From a checkpoint of a small encoder-decoder audio transcriber.
Model: 9.07M parameters, encoder activation relu, encoder num experts 4, encoder width 256, decoder width 256.
Training: soap at rate 0.0014, 6000 steps, batches of 64.
Data: trained on read English sentences (LibriTTS-R), 24.6 epochs.
Rows from block 2 of the audio encoder of a small encoder-decoder audio transcriber, named by matrix and row number. Rows with one number belong to one neuron. Each number is 128 + 32 x the weight over its row's rms, rounded and kept within 0 to 255. All counts start at 0. Numbers have three digits each. After the name is the row's rms in percent of the matrix's.
After each neuron's rows are labels from the 100 clips, of 14976, where the neuron reaches its highest value: "strongest on" is what is common among them; "loudest band" is the band of the loudest frequency at the time of the peak. Only what is clearly more common there than usual is listed. The data: read English sentences (LibriTTS-R).
# fc1: MLP up (encoder.blocks.2.mlp.fc1.weight, 1024x256), inputs 111-147
# fc2: MLP down (encoder.blocks.2.mlp.fc2.weight, 256x1024, transposed), outputs 111-147

fc1.629 106:163082146152119106139114194100125121085069122126169105156110149095151093074106155153091107129122162126091153110
fc2.629 102:109139166091120174167073168184155077138125143097118092079143112164183078189139086139137150137095089128097120130
strongest on: voice: male
loudest band: 250 to 500 Hz

fc1.461 098:109086146099130078090124150067162162130152123180160187135107151160171101120126117092143135159150127102116163115
fc2.461 114:137097126160136154111124218115056162103120076098140134191160115177193109113100164107136093143107165113099158115
strongest on: voice: male
loudest band: 500 to 1000 Hz

fc1.458 099:182105080158125107085107099146114123160182144149144038109147121128134117112144162160124217149100115157111127129
fc2.458 103:114121148133178150172156086062123152148110125065160156103120107089148165133116183097122085170120122081159073137
strongest on: voice: male; the word "you"
loudest band: 250 to 500 Hz

fc1.14 099:197162090157123099107153088187123126098112081147091075113128149160151129130108134142109103097074112048136123148
fc2.14 089:147118140153123149101118090124091182107111060162178142084147074124102132137130098111202171118152132102099124085
strongest on: voice: female; the word "had"
loudest band: 500 to 1000 Hz

fc1.585 096:153125120176121063117171086085092083106132104122120137176131109173108149074108141129163171177120141124171165131
fc2.585 101:115120130129145117122159128174108140153106060129163054114123080119117094085145084096133160135124137148149142119
strongest on: voice: male
loudest band: 250 to 500 Hz

fc1.492 102:099095138147149172099149087155115147155084169157116218116165165172080124130154117152126104160130115128072142057
fc2.492 104:121185120086106093133091128193145080091145153115067204121141091104011179105145156206111129204141123108118145122
strongest on: voice: male
loudest band: 250 to 500 Hz

fc1.200 099:076104099129133070151166120098200098176115131070122090104098110129127141150138176130148121121149138115157121141
fc2.200 097:122172145183209213137126103153147133117120191126121139155123112143155128135110132094140103107078118116104101158
strongest on: voice: male
loudest band: 250 to 500 Hz

fc1.22 099:137139074132069102112081191116158169069152115122124127199092121228146175148087126135131086099167133146145113148
fc2.22 099:138146107170142155078153112111125165152113134109175165124133044147149103185058114129111082153097160125158129136
strongest on: voice: male
loudest band: 250 to 500 Hz

fc1.450 101:109155095132106088124125113113166227138098108116064152115079117162151067158165104131118088141126156197163128144
fc2.450 092:139086185144170118145189117177109130131124108117126108137127104197110177134099120121112130123153102124138120138
strongest on: voice: male
loudest band: 250 to 500 Hz

fc1.537 100:057067103111137138180019110156154114117170119132127107162111091128124151139137109074183165157152124122099100117
fc2.537 101:119114128157133157111126128145159165153158128130148162189115101232164151142137178118135105082130156133132133178
strongest on: voice: male
loudest band: 1000 to 2000 Hz

fc1.305 100:160147106146146071100139123131136184119097099152143087148146144123072152132139117106105087116188111186110147138
fc2.305 101:126186072154145108172099171136133116159172187114029146120117180111147151177139146107172123115142102132172132126
strongest on: voice: male
loudest band: 1000 to 2000 Hz

fc1.614 096:131122067110144133088156123120141128120177073119090113122097182141164118135118154121106105106117079136126189114
fc2.614 110:117136181161117135121142133166111127124110130159168083116126129144112069142099103146117124140164108143146054127
strongest on: voice: male; the word "is"
loudest band: 250 to 500 Hz

fc1.20 095:070095145115186141097100153149150090092144110184112105075058131167110148107126116150139184172186126102084109112
fc2.20 098:119102125121081138120082123123088130106218142098166234107157100085177085173116094105135123146079166137118072090
strongest on: voice: male; the word "we"
loudest band: 250 to 500 Hz

fc1.408 097:194103162172086062222091147167083155100109138125100027118091060109142110092099097182067112096143084101152193076
fc2.408 103:106167144144109080154153120137120104124147119134098136104160147091182139137143088148155125110081098134073160176
strongest on: voice: male
loudest band: 250 to 500 Hz

fc1.721 098:112141142125105148139094172162206112074097079188134136146160128155098167119134139110181133188145143112139108125
fc2.721 100:141192156173171158181123099146109160121131098128081120072144086133109109116129105098196101107152115137055150107
strongest on: voice: male
loudest band: 1000 to 2000 Hz

fc1.512 112:152090074142170089097104090118144167141195115133115078087125095078145169157130130183082157178134165105154173120
fc2.512 098:102165193084110146167091172117078132130122143104092103151125156135165145117105173120124116137107161158146093115
strongest on: voice: male
loudest band: 250 to 500 Hz

fc1.233 100:116120153169113158154119119114125076080154101126163149165128081111145108072157088135131167052127159133088120138
fc2.233 088:088183122149158084128134182144165126133158163145168143094106090117139136083133074173113089124137172148112121095
strongest on: voice: male
loudest band: 250 to 500 Hz

fc1.155 095:151109200183113056150136117107139161103140136142133106120102152126142183148145171115090067105135094112173162079
fc2.155 094:098176136108159139164198081144114132163122142122119116145131176121232145111091178159108127138098104120112166142
strongest on: voice: male; the word "more"
loudest band: 250 to 500 Hz

fc1.497 101:117116159122123084096119141128116111122165150097113042101130108109153107125175153109168152097139113123146114137
fc2.497 110:108121139000097129143156145172141089126114133101109102126133107117078194125140096120192127137098134163150149103
strongest on: voice: male
loudest band: 250 to 500 Hz

fc1.9 103:128155102144118157149158124147176121093143153123164095177123173109119102156149121163151157148087148106136103115
fc2.9 111:117120090169127095108067125064131115073111133136084128066130151159150098119158056234097124153126098150149083118
strongest on: voice: male
loudest band: 500 to 1000 Hz

fc1.638 097:118074178137140169151139151148153154091140126126108148147094121138140135092150070077128121169145118128177109129
fc2.638 096:134168104094144126140124173164116121103061084116077163174102062183131092118137109104148100079130113155148116071
strongest on: voice: female
loudest band: 250 to 500 Hz

fc1.544 105:123164138104091135138134115136140185206154159174098072066148120160106151130085182160128163112119141122146079086
fc2.544 099:131166198157147165114152121061169124094080126144110156148133154136127119138130086096149128151064131161114165124
strongest on: voice: male
loudest band: 250 to 500 Hz

fc1.118 102:112139115148130121078126097168079132160126173095156151073150135071107110115141174150205143099114121129124123096
fc2.118 104:131118109088133128145117135097109133152122100155132081134130178111088112126117113076141054161102113122096170159
strongest on: voice: female
loudest band: 500 to 1000 Hz

fc1.372 095:125139109146109126163124143140097084151165115100145156072088134174091119152159117145149131152119129146137099117
fc2.372 096:147075159158200166052120107124111111126113141134117067120137081118115117092131127077148112086144134138139164130
strongest on: voice: male
loudest band: 250 to 500 Hz