From a checkpoint of a small encoder-decoder audio transcriber: decoder norm layernorm, batches of 64.
Rows from block 2 of the audio encoder of a small encoder-decoder audio transcriber, named by matrix and row number. Rows with one number belong to one neuron. Each number is 128 + 32 x the weight over its row's rms, rounded and kept within 0 to 255. All counts start at 0. Numbers have three digits each.
Before each neuron's rows are labels from the 100 clips, of 14976, where the neuron reaches its highest value: "strongest on" is what is common among them; "loudest band" is the band of the loudest frequency at the time of the peak. Only what is clearly more common there than usual is listed. The data: read English sentences (LibriTTS-R). In brackets: how many of the 100, against the usual share in percent.
# fc1: MLP up (encoder.blocks.2.mlp.fc1.weight, 1024x256), inputs 111-147
# fc2: MLP down (encoder.blocks.2.mlp.fc2.weight, 256x1024, transposed), outputs 111-147

strongest on: voice: female (94 vs 52.2)
loudest band: 250 to 500 Hz (34 vs 12.3)
fc1.546:143172118096121119156121087084080127181082106141172141094062138176102169116082130122143126136107136071135168113
fc2.546:076190066128114148195066164102100153145103177218085162040147061107123072132113160217126121121073095127110139114

strongest on: voice: female (91 vs 52.2)
loudest band: 1000 to 2000 Hz (52 vs 2)
fc1.733:151118146142122105141116161124108135152152162123141110086066135182152176134094144112130116123152095117069138147
fc2.733:135140166113105169110072103169145130082149122126196097191107134168093125153112131136112064172128152123108181117

strongest on: voice: male (100 vs 47.8)
loudest band: 500 to 1000 Hz (29 vs 7)
fc1.131:078155077127112062099152158117134066167150107160113052111131093115109162056155154125119091084095121178124122123
fc2.131:110087105062079149139137091173164142137168127170113190117135180099116147141114096155157161132106135109172153123

strongest on: voice: male (92 vs 47.8)
loudest band: 250 to 500 Hz (34 vs 12.3)
fc1.439:117098136151138127130129121124077126135164139149166161176184094108124188086138115136183115112080127180095136109
fc2.439:139131110126181119141152124131146129154120118148147141146121079133077110135169129144117138155127152101144082147

strongest on: voice: male (88 vs 47.8)
loudest band: 4000 to 8000 Hz (38 vs 5.1)
fc1.269:161136072197157119140166142127143117145103130152138149149161074178104176168107199125086073100169166104122137109
fc2.269:160140053082131141150113144138113152150138142129211164106124074114215180114141161139099132121112106154124119133

strongest on: voice: female (100 vs 52.2)
loudest band: 500 to 1000 Hz (29 vs 7)
fc1.581:141145107102083146144080115126151148157123121175088161139084112144090085074147072152178053144137238140137159183
fc2.581:095186076168094138080120102129132154113097138089104192127160101135157098118153091126061121176122122130121120159

strongest on: voice: female (96 vs 52.2)
loudest band: 250 to 500 Hz (46 vs 12.3); 500 to 1000 Hz (29 vs 7)
fc1.737:093069152133141132132125149166139134153134109176161161101166161144107141196178125154175157083152114093112103155
fc2.737:135217120152062132135118162197144068141058136129123097138124076161116121099122134158171084130194146139065146112

strongest on: voice: female (99 vs 52.2)
loudest band: 250 to 500 Hz (31 vs 12.3)
fc1.67:110144107090123124126166093153137074190169181121046126140107132069113086116145134113086065128096050134128128115
fc2.67:121168097119147071180153176157115150088146102098116137153092083131082119096110133049132173086070104099176136153

strongest on: voice: female (90 vs 52.2)
loudest band: 250 to 500 Hz (31 vs 12.3)
fc1.611:134141082153084162079157070096169173172143088086139088104138150182082150136136075160077203192098117085161091107
fc2.611:134158203126179086144115089156122079163054088159154041100149082111111123127116158124113112110178114120170087095

strongest on: voice: female (91 vs 52.2)
loudest band: 250 to 500 Hz (57 vs 12.3)
fc1.675:205077153113131139124081110112101144171106105116183153134094109071132102103112161134161153110075097148172127138
fc2.675:149092170190117189151088137186113102171116110120131126102132189169112111139148125109146107159169091114146138171

strongest on: voice: male (78 vs 47.8)
loudest band: 250 to 500 Hz (41 vs 12.3)
fc1.413:068146119089117139109101126115110098180124193127101118178120154081147226105136122141121090086158140153092151149
fc2.413:138138065096186143137124101115168107113165146121112167103091058116076160127139132112102048116080134135108138101

strongest on: voice: female (87 vs 52.2)
loudest band: 500 to 1000 Hz (72 vs 7)
fc1.117:144129101155124133092110105129087115131203141165150150088148145153132099149129130103179132112089174128153098081
fc2.117:083148132102127165151169149138117146124111109098109134143143109116109130144120128067133100128134118133071085140

strongest on: voice: male (77 vs 47.8)
loudest band: 1000 to 2000 Hz (63 vs 2)
fc1.451:094065111118101126158171186116255123105131129141118119146133147201133119192179106114096142092122162180108051095
fc2.451:201125182166168157093151128123155110140151123121138124112136095168176117179093136134097156056099143104094156161

strongest on: voice: male (97 vs 47.8)
loudest band: 250 to 500 Hz (41 vs 12.3)
fc1.522:107124137156082125159147078168149130164113078109131114173134108103017135120095083153120129151206116105103135100
fc2.522:133185133126166160117168125255138158132123135100105121129083096161108155112116132091137162140151131148094151151

strongest on: voice: male (98 vs 47.8)
loudest band: 250 to 500 Hz (41 vs 12.3)
fc1.641:143149146075111107114139104188166141170141162118177121100132206182117166140196135148128156107079141131077149123
fc2.641:149112106126103135054140123092101103127068131116205174149155204108081181164094128151203158146114161130151095092

strongest on: voice: female (96 vs 52.2)
loudest band: 250 to 500 Hz (98 vs 12.3)
fc1.282:151034152162077140151105117086100168080104143147166140148151094143106174118104122097107129093116152144165148144
fc2.282:110113108162122159153098121100128131162113185156167134146148144096077128114139167122101112143160096138129180171

strongest on: voice: male (79 vs 47.8)
loudest band: 250 to 500 Hz (53 vs 12.3)
fc1.392:123112092064119174099159120146160111146091167159089165135153146126157178082095114150148129098174176159103097126
fc2.392:154160100130098107100142086194094110195118114151143156163157166113130090160151155137133108163161082106148093105

strongest on: voice: male (99 vs 47.8)
loudest band: 250 to 500 Hz (51 vs 12.3)
fc1.352:144130196112060155144115077183169054092126177147105126096120121150106121133122076133141101091176142125136105110
fc2.352:132183115118028085093144089097111130137124127113208141129097213095094153137200108117099110126147116125201134119

strongest on: voice: male (85 vs 47.8)
loudest band: 250 to 500 Hz (39 vs 12.3)
fc1.182:086114117141121052110124110125139192105134130074091126151084117143175145142120196119112157147185110208060124132
fc2.182:131255113136149163107145146129147164131105159159134090131133155168171096167120114065129133092150131124142115126

strongest on: voice: female (94 vs 52.2)
loudest band: 250 to 500 Hz (35 vs 12.3)
fc1.26:150129147153087108098182105102160144091147114129122086113122062113161115097146140121111164137136142083196134133
fc2.26:106123047130152198105132083049106122114085146135119201131143138099116168131129112153090127180172113165105107121

strongest on: voice: female (100 vs 52.2)
loudest band: 250 to 500 Hz (36 vs 12.3)
fc1.767:134073173143144122088113097122103162114105139148144112103115058158065177132149109151069106117104105077112068093
fc2.767:122129136126155109133125128124078096162134136148151128137122130194149149182143095093170138040144163162167099137

strongest on: voice: male (86 vs 47.8)
loudest band: 1000 to 2000 Hz (37 vs 2)
fc1.592:154123158108069089136100115132168166061194110133120098167102124203160153162116105152089137064182125139088108113
fc2.592:151167121144087156098149100137160183140121119132122159113141061167146070164083106165117099088127131112095074145

strongest on: voice: male (79 vs 47.8)
loudest band: 250 to 500 Hz (30 vs 12.3)
fc1.165:119140149126117066091093092162132061153134143139033131191113161099048103115067140166138187192121121137099148108
fc2.165:134146151135099072137142132197160116106086162132111131079141083057097098108104097106129104145120139118128122131

strongest on: voice: male (97 vs 47.8)
loudest band: 250 to 500 Hz (58 vs 12.3)
fc1.107:148056102100112103155106148130112126134168151175076149114109147160118090124128074134148178104175188105086160113
fc2.107:107129177125143078123141156162146127121148180111083118150110105204154142131120165129142119158105164169140148111

strongest on: voice: female (88 vs 52.2)
loudest band: 250 to 500 Hz (42 vs 12.3); 500 to 1000 Hz (34 vs 7)
fc1.323:132128154125079114087107132110159131130172123115111138096099095110154197182123047129116131105140107074165096151
fc2.323:120140116214113115130156137087151163110138140150108182151100110105148161138126155102106127116105120138152109166

strongest on: voice: male (88 vs 47.8)
loudest band: 250 to 500 Hz (41 vs 12.3)
fc1.716:148070107092085138111159090167122133134120127183095182109133112167107151088137162162155072138140165155123146116
fc2.716:125133102106154130161178152136146106207193106161151144161107203143151146126096097129169125129122161181147132093

strongest on: voice: male (73 vs 47.8)
loudest band: 250 to 500 Hz (40 vs 12.3)
fc1.365:158121135122057101094184095153187144164127125149119083089138121091080162115167105132114131148110125141122087158
fc2.365:153137143146151216115156160122154131142168115136188076098131140153161127159125167095193110124124106077124118131

strongest on: voice: female (96 vs 52.2)
loudest band: 500 to 1000 Hz (33 vs 7); 250 to 500 Hz (32 vs 12.3)
fc1.536:061118145115135074164149137145122161138089173168108164155128116093050167134115132152147213127143165075101094111
fc2.536:169160166094150075100107103150118087110050126149083045091131064098114158134142100169148142140154167141113151103

strongest on: voice: male (80 vs 47.8)
loudest band: 250 to 500 Hz (45 vs 12.3)
fc1.613:196140098082118101122131094109115131160118096104135165084100189181121139150102131073126106095090141132096139170
fc2.613:151141117080144186162118145103078146117110081147116164113127225126125181151139139101131153129101157152126097119

strongest on: voice: female (81 vs 52.2)
loudest band: 250 to 500 Hz (34 vs 12.3)
fc1.326:106108106126165123141086107151104135154147163160131116123143111097156119105106108155103102007117114160139076108
fc2.326:130104124151125135112159139079140128088102161125105147206145111125118141150118133174086127118134104129148121177

strongest on: voice: male (88 vs 47.8)
loudest band: 250 to 500 Hz (54 vs 12.3)
fc1.331:030123085136149119129104117172107175143129124113149131100165165172086131147113126114149101141108137116088146101
fc2.331:143225112105166080087100114111068128126113148115122085108154030126096143134131157195070144153088138110164099137

strongest on: voice: female (92 vs 52.2)
loudest band: 250 to 500 Hz (55 vs 12.3)
fc1.152:154109132130148123136103109173189132136098181131082146225115061132118162079145099103129089131139159107136090104
fc2.152:109215068120099128112142122153110149111161113093071177140084120185112128102139139082144139169172108098134141156

strongest on: voice: male (97 vs 47.8); the word "my" (26 vs 6)
loudest band: 500 to 1000 Hz (25 vs 7)
fc1.469:155090140138078100113100150103181138151136080164097119121209081177121120132095150117103125182137141118101143095
fc2.469:109099141078133123111190119127128106098148123121136100160155082086143159166130142143050152109160079105088196165

strongest on: voice: male (100 vs 47.8)
loudest band: 250 to 500 Hz (65 vs 12.3)
fc1.499:148094117118144151143109107139094125109126112160104165187114119157129069124113142220088109211114149095070150083
fc2.499:094100095095157116147110130112120127110171167138086138135163084134085140091117171210095146171120137151113083132

strongest on: voice: female (89 vs 52.2)
loudest band: 500 to 1000 Hz (39 vs 7)
fc1.59:108090120121129117133147159175106092153111111162160138146096098053083106038160143131081145093185169110072132166
fc2.59:099203105070107135082111107154137122092119160136088086108074115099159095112112144163119110106083141119109076139

strongest on: voice: female (100 vs 52.2)
loudest band: 250 to 500 Hz (72 vs 12.3)
fc1.285:111103114159161147112093113117143098128133232128146145124156123170102171125102100089141137167126122099141153108
fc2.285:130211123129189093115097152081093175176131055148178152132153071137087121137144182157112116094131141107139151081

strongest on: voice: female (97 vs 52.2)
loudest band: 250 to 500 Hz (46 vs 12.3); 500 to 1000 Hz (30 vs 7)
fc1.260:083149129106119119111142161103092105156110139122101031102143119101140120125118137178126067127137167103161154102
fc2.260:105186095189093106146065129097088117132073140165104141105082113066159111109183110095127150162198115114072109156

strongest on: voice: female (81 vs 52.2)
loudest band: 250 to 500 Hz (47 vs 12.3)
fc1.749:169104143111178106102136097090167151184087104164133147146105131154142104133085108150134131151132082100145135117
fc2.749:158097161177145127133091097137071161166100052085068096150127118217109102134068128082180116096148112079107126130

strongest on: voice: female (93 vs 52.2)
loudest band: 250 to 500 Hz (41 vs 12.3); 500 to 1000 Hz (30 vs 7)
fc1.632:123078170095169111151132141084130141150173237139138157176151116170082157091101111124189112147072129094086100099
fc2.632:151149115154131148111160144176149133115132038132118182173130176185116125165103109153148158174122159123118105196

strongest on: voice: male (79 vs 47.8)
loudest band: 250 to 500 Hz (33 vs 12.3)
fc1.307:168091188104105116175149102131120123135082106171119100078180138126108195146105107137121125112091163135139145150
fc2.307:185178102109108138122107092108128123124129018166034115120146211094135173118117140099164136112135165082135127122

strongest on: voice: male (92 vs 47.8)
loudest band: 250 to 500 Hz (34 vs 12.3)
fc1.387:206137196137142131083088107108163166098072170152127119123101111093112161154130098167096124100123148177107147045
fc2.387:123075114136152144117143168071143149150100165156139153202125154172132142110103166124140146144084140126142120148

strongest on: voice: female (100 vs 52.2)
loudest band: 250 to 500 Hz (80 vs 12.3)
fc1.561:072093123069138134140089089091098134104134143113057144122105098108080136136094056124089128112140124118206118116
fc2.561:103053118152187130131100115082094148123122120119122159078162113119155177087106106101130156100111146108175146153

strongest on: voice: male (73 vs 47.8)
loudest band: 250 to 500 Hz (39 vs 12.3)
fc1.511:146115101140069136156157178165102138133118082217034083098122130189124116142103139093134108172111157108224082105
fc2.511:119131110166244105083160183190092133151115087098142128124079115156192132113099058187119127091107103125103146159

strongest on: voice: male (99 vs 47.8)
loudest band: 250 to 500 Hz (72 vs 12.3)
fc1.342:134152205057094148148132100212131161102137141144086149162094148109089113139050181190109149076127098170178110129
fc2.342:082129155085222137060162150093181118082186172139090154086152104115121110109128155106184122158083184120155155096

strongest on: voice: male (88 vs 47.8)
loudest band: 250 to 500 Hz (46 vs 12.3)
fc1.201:173181108095123109143136132135095109179123133128088079142135190097178155152077137156082139140104147122143090089
fc2.201:167080108164157099117145139065152132146134096128159101096150103072108097150136125116125150123155138109102155138

strongest on: voice: female (90 vs 52.2); the word "you" (32 vs 14.3)
loudest band: 250 to 500 Hz (74 vs 12.3)
fc1.105:167158127075126079118173131136104086133132161144076108091103105112101138124085128096095168062115085161155168146
fc2.105:115059076162148201138182117149067147192107139118119144105121112181124154136155114085141091081104161092136109120

strongest on: voice: female (100 vs 52.2); the word "and" (67 vs 31.9)
loudest band: 1000 to 2000 Hz (36 vs 2)
fc1.89:152045158116132090062166094177154154098145137142121151146182126064125096105159098165162132112150157115081127095
fc2.89:127200063143050134094135149103070115090131126132111118184131139104111151187162131087115077163187057140123187118

strongest on: voice: female (100 vs 52.2)
loudest band: 250 to 500 Hz (44 vs 12.3)
fc1.677:161070121147126089155138081165089153156104180130162109135139143131136187106169092131135080140124136121094150160
fc2.677:125108110093098148113146117115175180125161167115110204116120120143129095139125119077102124144088131109145079131

strongest on: voice: female (88 vs 52.2)
loudest band: 250 to 500 Hz (56 vs 12.3); 500 to 1000 Hz (27 vs 7)
fc1.248:171171169123096082111111111120106167162070153120148140137162110151114140228115096139115126106127117080064092058
fc2.248:136168078160147087139138190181144120097166131141142106135081143112101134137135142123148094174127124105096143127

strongest on: voice: female (100 vs 52.2); text has "not" (25 vs 8.7)
loudest band: 250 to 500 Hz (54 vs 12.3); 1000 to 2000 Hz (28 vs 2)
fc1.256:103135143152130125157151091099165120114123129108169134138127055135125113074080082111131123105180093104103115106
fc2.256:157145180088096111098053123142100090084080078126106156123139151100150176147113127144207110125124131135118143157

strongest on: voice: female (92 vs 52.2)
loudest band: 1000 to 2000 Hz (33 vs 2)
fc1.481:104159069113089066064120163100135149175129161110148124114119120168184086094107103143084122141096121107125163154
fc2.481:088088116167104139170085138133121112145108152185170134057134133124112105097120129111114167112101090128122150112

strongest on: voice: female (97 vs 52.2)
loudest band: 500 to 1000 Hz (32 vs 7)
fc1.651:125087095132099125099202092196151124071146133075078160167111123076144142145151124118142060147142136146135153106
fc2.651:179176098132068142094115170113101162121079219154136150110138123134108138113169159082095097136107139118138094128

strongest on: voice: female (97 vs 52.2)
loudest band: 250 to 500 Hz (44 vs 12.3)
fc1.78:071082139098146115139196102118110107109106106144151132136121141151115157109203122083084102080143142053146081136
fc2.78:133172071128100115170138136199115116151094063157099114080158190123158150139106184124182158108131152128159119102

strongest on: voice: female (95 vs 52.2)
loudest band: 500 to 1000 Hz (32 vs 7)
fc1.74:072133139130112126078155103186000187173181085118125094157068151101128161150079126132079167117127087171139126096
fc2.74:101136100121142117125162116091165130080133214090094103103102076139069102081157177147113146143072139153114096145

strongest on: voice: male (100 vs 47.8)
loudest band: 250 to 500 Hz (61 vs 12.3)
fc1.470:161123082152079143175137129102074156122169052130195108103145102084166154116118133104130117149129140157139162096
fc2.470:066149173157136132096136072100122133175120178136119132159125141169111109113116143168139134126122136146118131124

strongest on: voice: female (95 vs 52.2)
loudest band: 500 to 1000 Hz (30 vs 7)
fc1.762:071112107095118110087133135166122113085140168118160107152177131167169136167125138206098124159140132111141126114
fc2.762:117152156144167195166170156103073154092169083121141142172116175129112116169166111124130159097162113154107090144

strongest on: voice: female (98 vs 52.2)
loudest band: 250 to 500 Hz (29 vs 12.3)
fc1.163:237155147170105158122137084072147143135126185130066110217144083120106088117158073158135129155165068135142136059
fc2.163:101122066181069063131136119129125141151091092113110161117147113125156067071132107057132157094147118166112200138

strongest on: voice: male (94 vs 47.8)
loudest band: 250 to 500 Hz (57 vs 12.3)
fc1.299:114168123147119097144119121100115112117156104153177131125110115150094125133120110148155141131107152061106152110
fc2.299:134052158068145083151134123135126118107112067122144178118136180075068163164122116093055138159148078141148135145

strongest on: voice: female (92 vs 52.2)
loudest band: 250 to 500 Hz (40 vs 12.3)
fc1.58:141116194180145114102161137115139057128131092106081181163171133114151188118128185180110156054127124158135157125
fc2.58:149109098166092131187107133124098107139146092099154121103141162116148095159164111110105110067157142089084086127

strongest on: voice: male (92 vs 47.8); the word "the" (75 vs 49)
loudest band: 250 to 500 Hz (44 vs 12.3)
fc1.45:181115139105110088104053134099089128116141088117101114124087119133139130134179155152115107142136162076138108121
fc2.45:120226141072171157126106122151142093112150170080171167074114126093097113129109108092147127130105133131099176129

strongest on: voice: female (100 vs 52.2)
loudest band: 1000 to 2000 Hz (28 vs 2)
fc1.429:134105121109049162168161138117098130170140138128085066184159117137156065131121128130168091141144085065106176136
fc2.429:132106091119145099095170085106129108130100130157114153056137128119103091122154128109058134189130090154187118139

strongest on: voice: female (83 vs 52.2)
loudest band: 250 to 500 Hz (46 vs 12.3)
fc1.34:179113121097064166112117173106131161149140130107101083140127116118145153146070136174100129148147065127111094140
fc2.34:094138147146199125113127135152170173141143130080139134097090139180094088160140126129101135107126123139109102211

strongest on: voice: female (96 vs 52.2)
loudest band: 1000 to 2000 Hz (65 vs 2)
fc1.404:115062139135171130121135102124133136119124142105085117210125143103183142109082092155148181141136155084121216089
fc2.404:093097047170123128083140169144085123147088048124126145101144178136151120112177189076150093161126109160106134125

strongest on: voice: male (88 vs 47.8)
loudest band: 250 to 500 Hz (66 vs 12.3)
fc1.215:191113138160098136115141129094157180084111146158152168144125166206184174141093065110106120175129141142177121150
fc2.215:119193153159109160089101146155172080133086097107107167127130178102095122129124119138097087104137142138157077133

strongest on: voice: male (100 vs 47.8)
loudest band: 250 to 500 Hz (55 vs 12.3)
fc1.238:095137154114103128074101121121156190097160079177129126144144130196115084170092145098107114108153134153045149121
fc2.238:102139145116087139170171151054105142147134158130142133123129073194173084193080205157134125141143091138103132115

strongest on: voice: female (86 vs 52.2)
loudest band: 1000 to 2000 Hz (52 vs 2)
fc1.134:084139108136115124120120100114123161151092085103088048101104181151185085153129077167147190156141125132171154127
fc2.134:131179148121123129101106132137084134168101095170163146106100139182117143176169080088124170088121075132113117158

strongest on: voice: female (99 vs 52.2)
loudest band: 500 to 1000 Hz (57 vs 7)
fc1.8:185112127091124170134151090099113125181133158168148130147117171109154135113160138095124166130083135187113135163
fc2.8:111199069145137128115150152170125117119080144159095114099130129121125076118171063152137072092116135135129120076

strongest on: voice: female (93 vs 52.2); the word "be" (26 vs 7.9)
loudest band: 250 to 500 Hz (35 vs 12.3)
fc1.718:167112201099083139059094115143103067108094162097172125125118115119146116139099124134184116158109185128130161112
fc2.718:119156114234111128161118137085120141149102154135077143179108077151148078124154154098137137179125103116120106120

strongest on: voice: female (100 vs 52.2)
loudest band: 250 to 500 Hz (39 vs 12.3)
fc1.616:139153142148143137129104169146213109117097193188144138161078107193123168159166125168124105114138144088071157139
fc2.616:154167092176098072139106130146048121130147116149168200105124114153149034098136114137142132133124093160141144096

strongest on: voice: male (90 vs 47.8)
loudest band: 250 to 500 Hz (59 vs 12.3)
fc1.426:082147172119105122128146084205143147116129144146101135172146156145133191133112138162118121150137096170082164087
fc2.426:135109166094109103112134140090167144107148082129167102171145078147079174106112078165136161140105166104125090147

strongest on: voice: female (95 vs 52.2)
loudest band: 250 to 500 Hz (53 vs 12.3)
fc1.11:144154149090156105093073128078146120165166125146166104185136136164118140137151120148117128113073129094076155131
fc2.11:123221147161115150128148137086201166155132087138141151128107188095147118179085180145102125163108119154042119147

strongest on: voice: male (88 vs 47.8)
loudest band: 1000 to 2000 Hz (40 vs 2); 500 to 1000 Hz (36 vs 7)
fc1.102:112128123106129074147112149100141123100111115149169159127134145189158138113099130154136108119132118097175185065
fc2.102:134146146148153143047084152112119127144117095101156149122125166130161168168102126085129121143094130136082142145

strongest on: voice: male (96 vs 47.8)
loudest band: 250 to 500 Hz (49 vs 12.3)
fc1.433:084154133132102140137173115147151121139126151091192106126171121110211138109151129171117137138071126089189144166
fc2.433:106135080162130103133047137164142087146140099133194088142101163145117130104161085094111127166192115130143093120

strongest on: voice: male (99 vs 47.8)
loudest band: 250 to 500 Hz (39 vs 12.3)
fc1.93:145179086118121109129124118069112101092176125129144084112099163125139255143184154176105150127116131126112133139
fc2.93:133167164121070160132121106134220153157135203126152120116120118162121119119134117108074062140113138137138117115

strongest on: voice: male (78 vs 47.8)
loudest band: 500 to 1000 Hz (56 vs 7)
fc1.660:119157099097143104143115162154130152163096106145139112076168173093121181096157161127091078129137113127089091145
fc2.660:130150114102091113125201126118137136130169166132117133137112180136156143146109162136139097140143153115110128141

strongest on: voice: male (86 vs 47.8)
loudest band: 250 to 500 Hz (50 vs 12.3); 500 to 1000 Hz (34 vs 7)
fc1.57:122125112140109123117133073181067104150146147128143206122169079128072117138157093184185128096141144152134104112
fc2.57:113194118104068119094162159149122090130099162141094120075149114140071129071126086113101150081144159144104097074

strongest on: voice: female (100 vs 52.2)
loudest band: 500 to 1000 Hz (27 vs 7)
fc1.761:170091207154065107108133080115200105055101078106093137131163140090116126126107131186098087164136122114137135131
fc2.761:099195118142100129182149184138104143186108146151108079107137176120183149153146158123118121104155111101190131173

strongest on: voice: female (99 vs 52.2)
loudest band: 1000 to 2000 Hz (29 vs 2)
fc1.223:149033134105097110116128084125128151113083149092136109185145194106161104064117153120136135124190118137089162113
fc2.223:093121067168132173134135133085120122146134136176142092128117150098110090119163157090088108230146099156103117141

strongest on: voice: female (94 vs 52.2); the word "me" (36 vs 6.5)
loudest band: 250 to 500 Hz (37 vs 12.3)
fc1.589:095089132132152160123168157134153201152100111088084141064132110160130094125149091112133145105111065172128186097
fc2.589:113134094131126146173104165120091118069143151156134097175102136104068152106185149100047200126132061090086160140

strongest on: voice: female (82 vs 52.2)
loudest band: 250 to 500 Hz (39 vs 12.3)
fc1.312:142067169074102132110174127154120158173134185169137134150120175163127089143075145170096108109108112108093163079
fc2.312:160106156142144158121071082119079136134137126158168061137128133115045147084123119173126160132141136105102110122

strongest on: voice: male (83 vs 47.8)
loudest band: 1000 to 2000 Hz (38 vs 2)
fc1.725:125088157119109176124168166119102115131097081110140072115139103077195191116143153210135142096116071118119106154
fc2.725:085119112087099115122088177120145133110172128084088120162140143144181157066162117116126133109130151109154165159

strongest on: voice: female (97 vs 52.2)
loudest band: 500 to 1000 Hz (42 vs 7); 250 to 500 Hz (39 vs 12.3)
fc1.534:088070160119095095093137106122088206122116165085217157105153174140151100153101161135116161158158162116097045106
fc2.534:205197143156184128155131167177144135149085077130109104135107160085132166146058188114173130025092125145129130130

strongest on: voice: female (98 vs 52.2)
loudest band: 1000 to 2000 Hz (38 vs 2)
fc1.465:195090125116094133170174126160102127112100150158132157193156139133140104119143110181090163108132107077082126148
fc2.465:144158095150040115155150132072071137164104080182145091115143124100108111173139146122093138237127101118153103113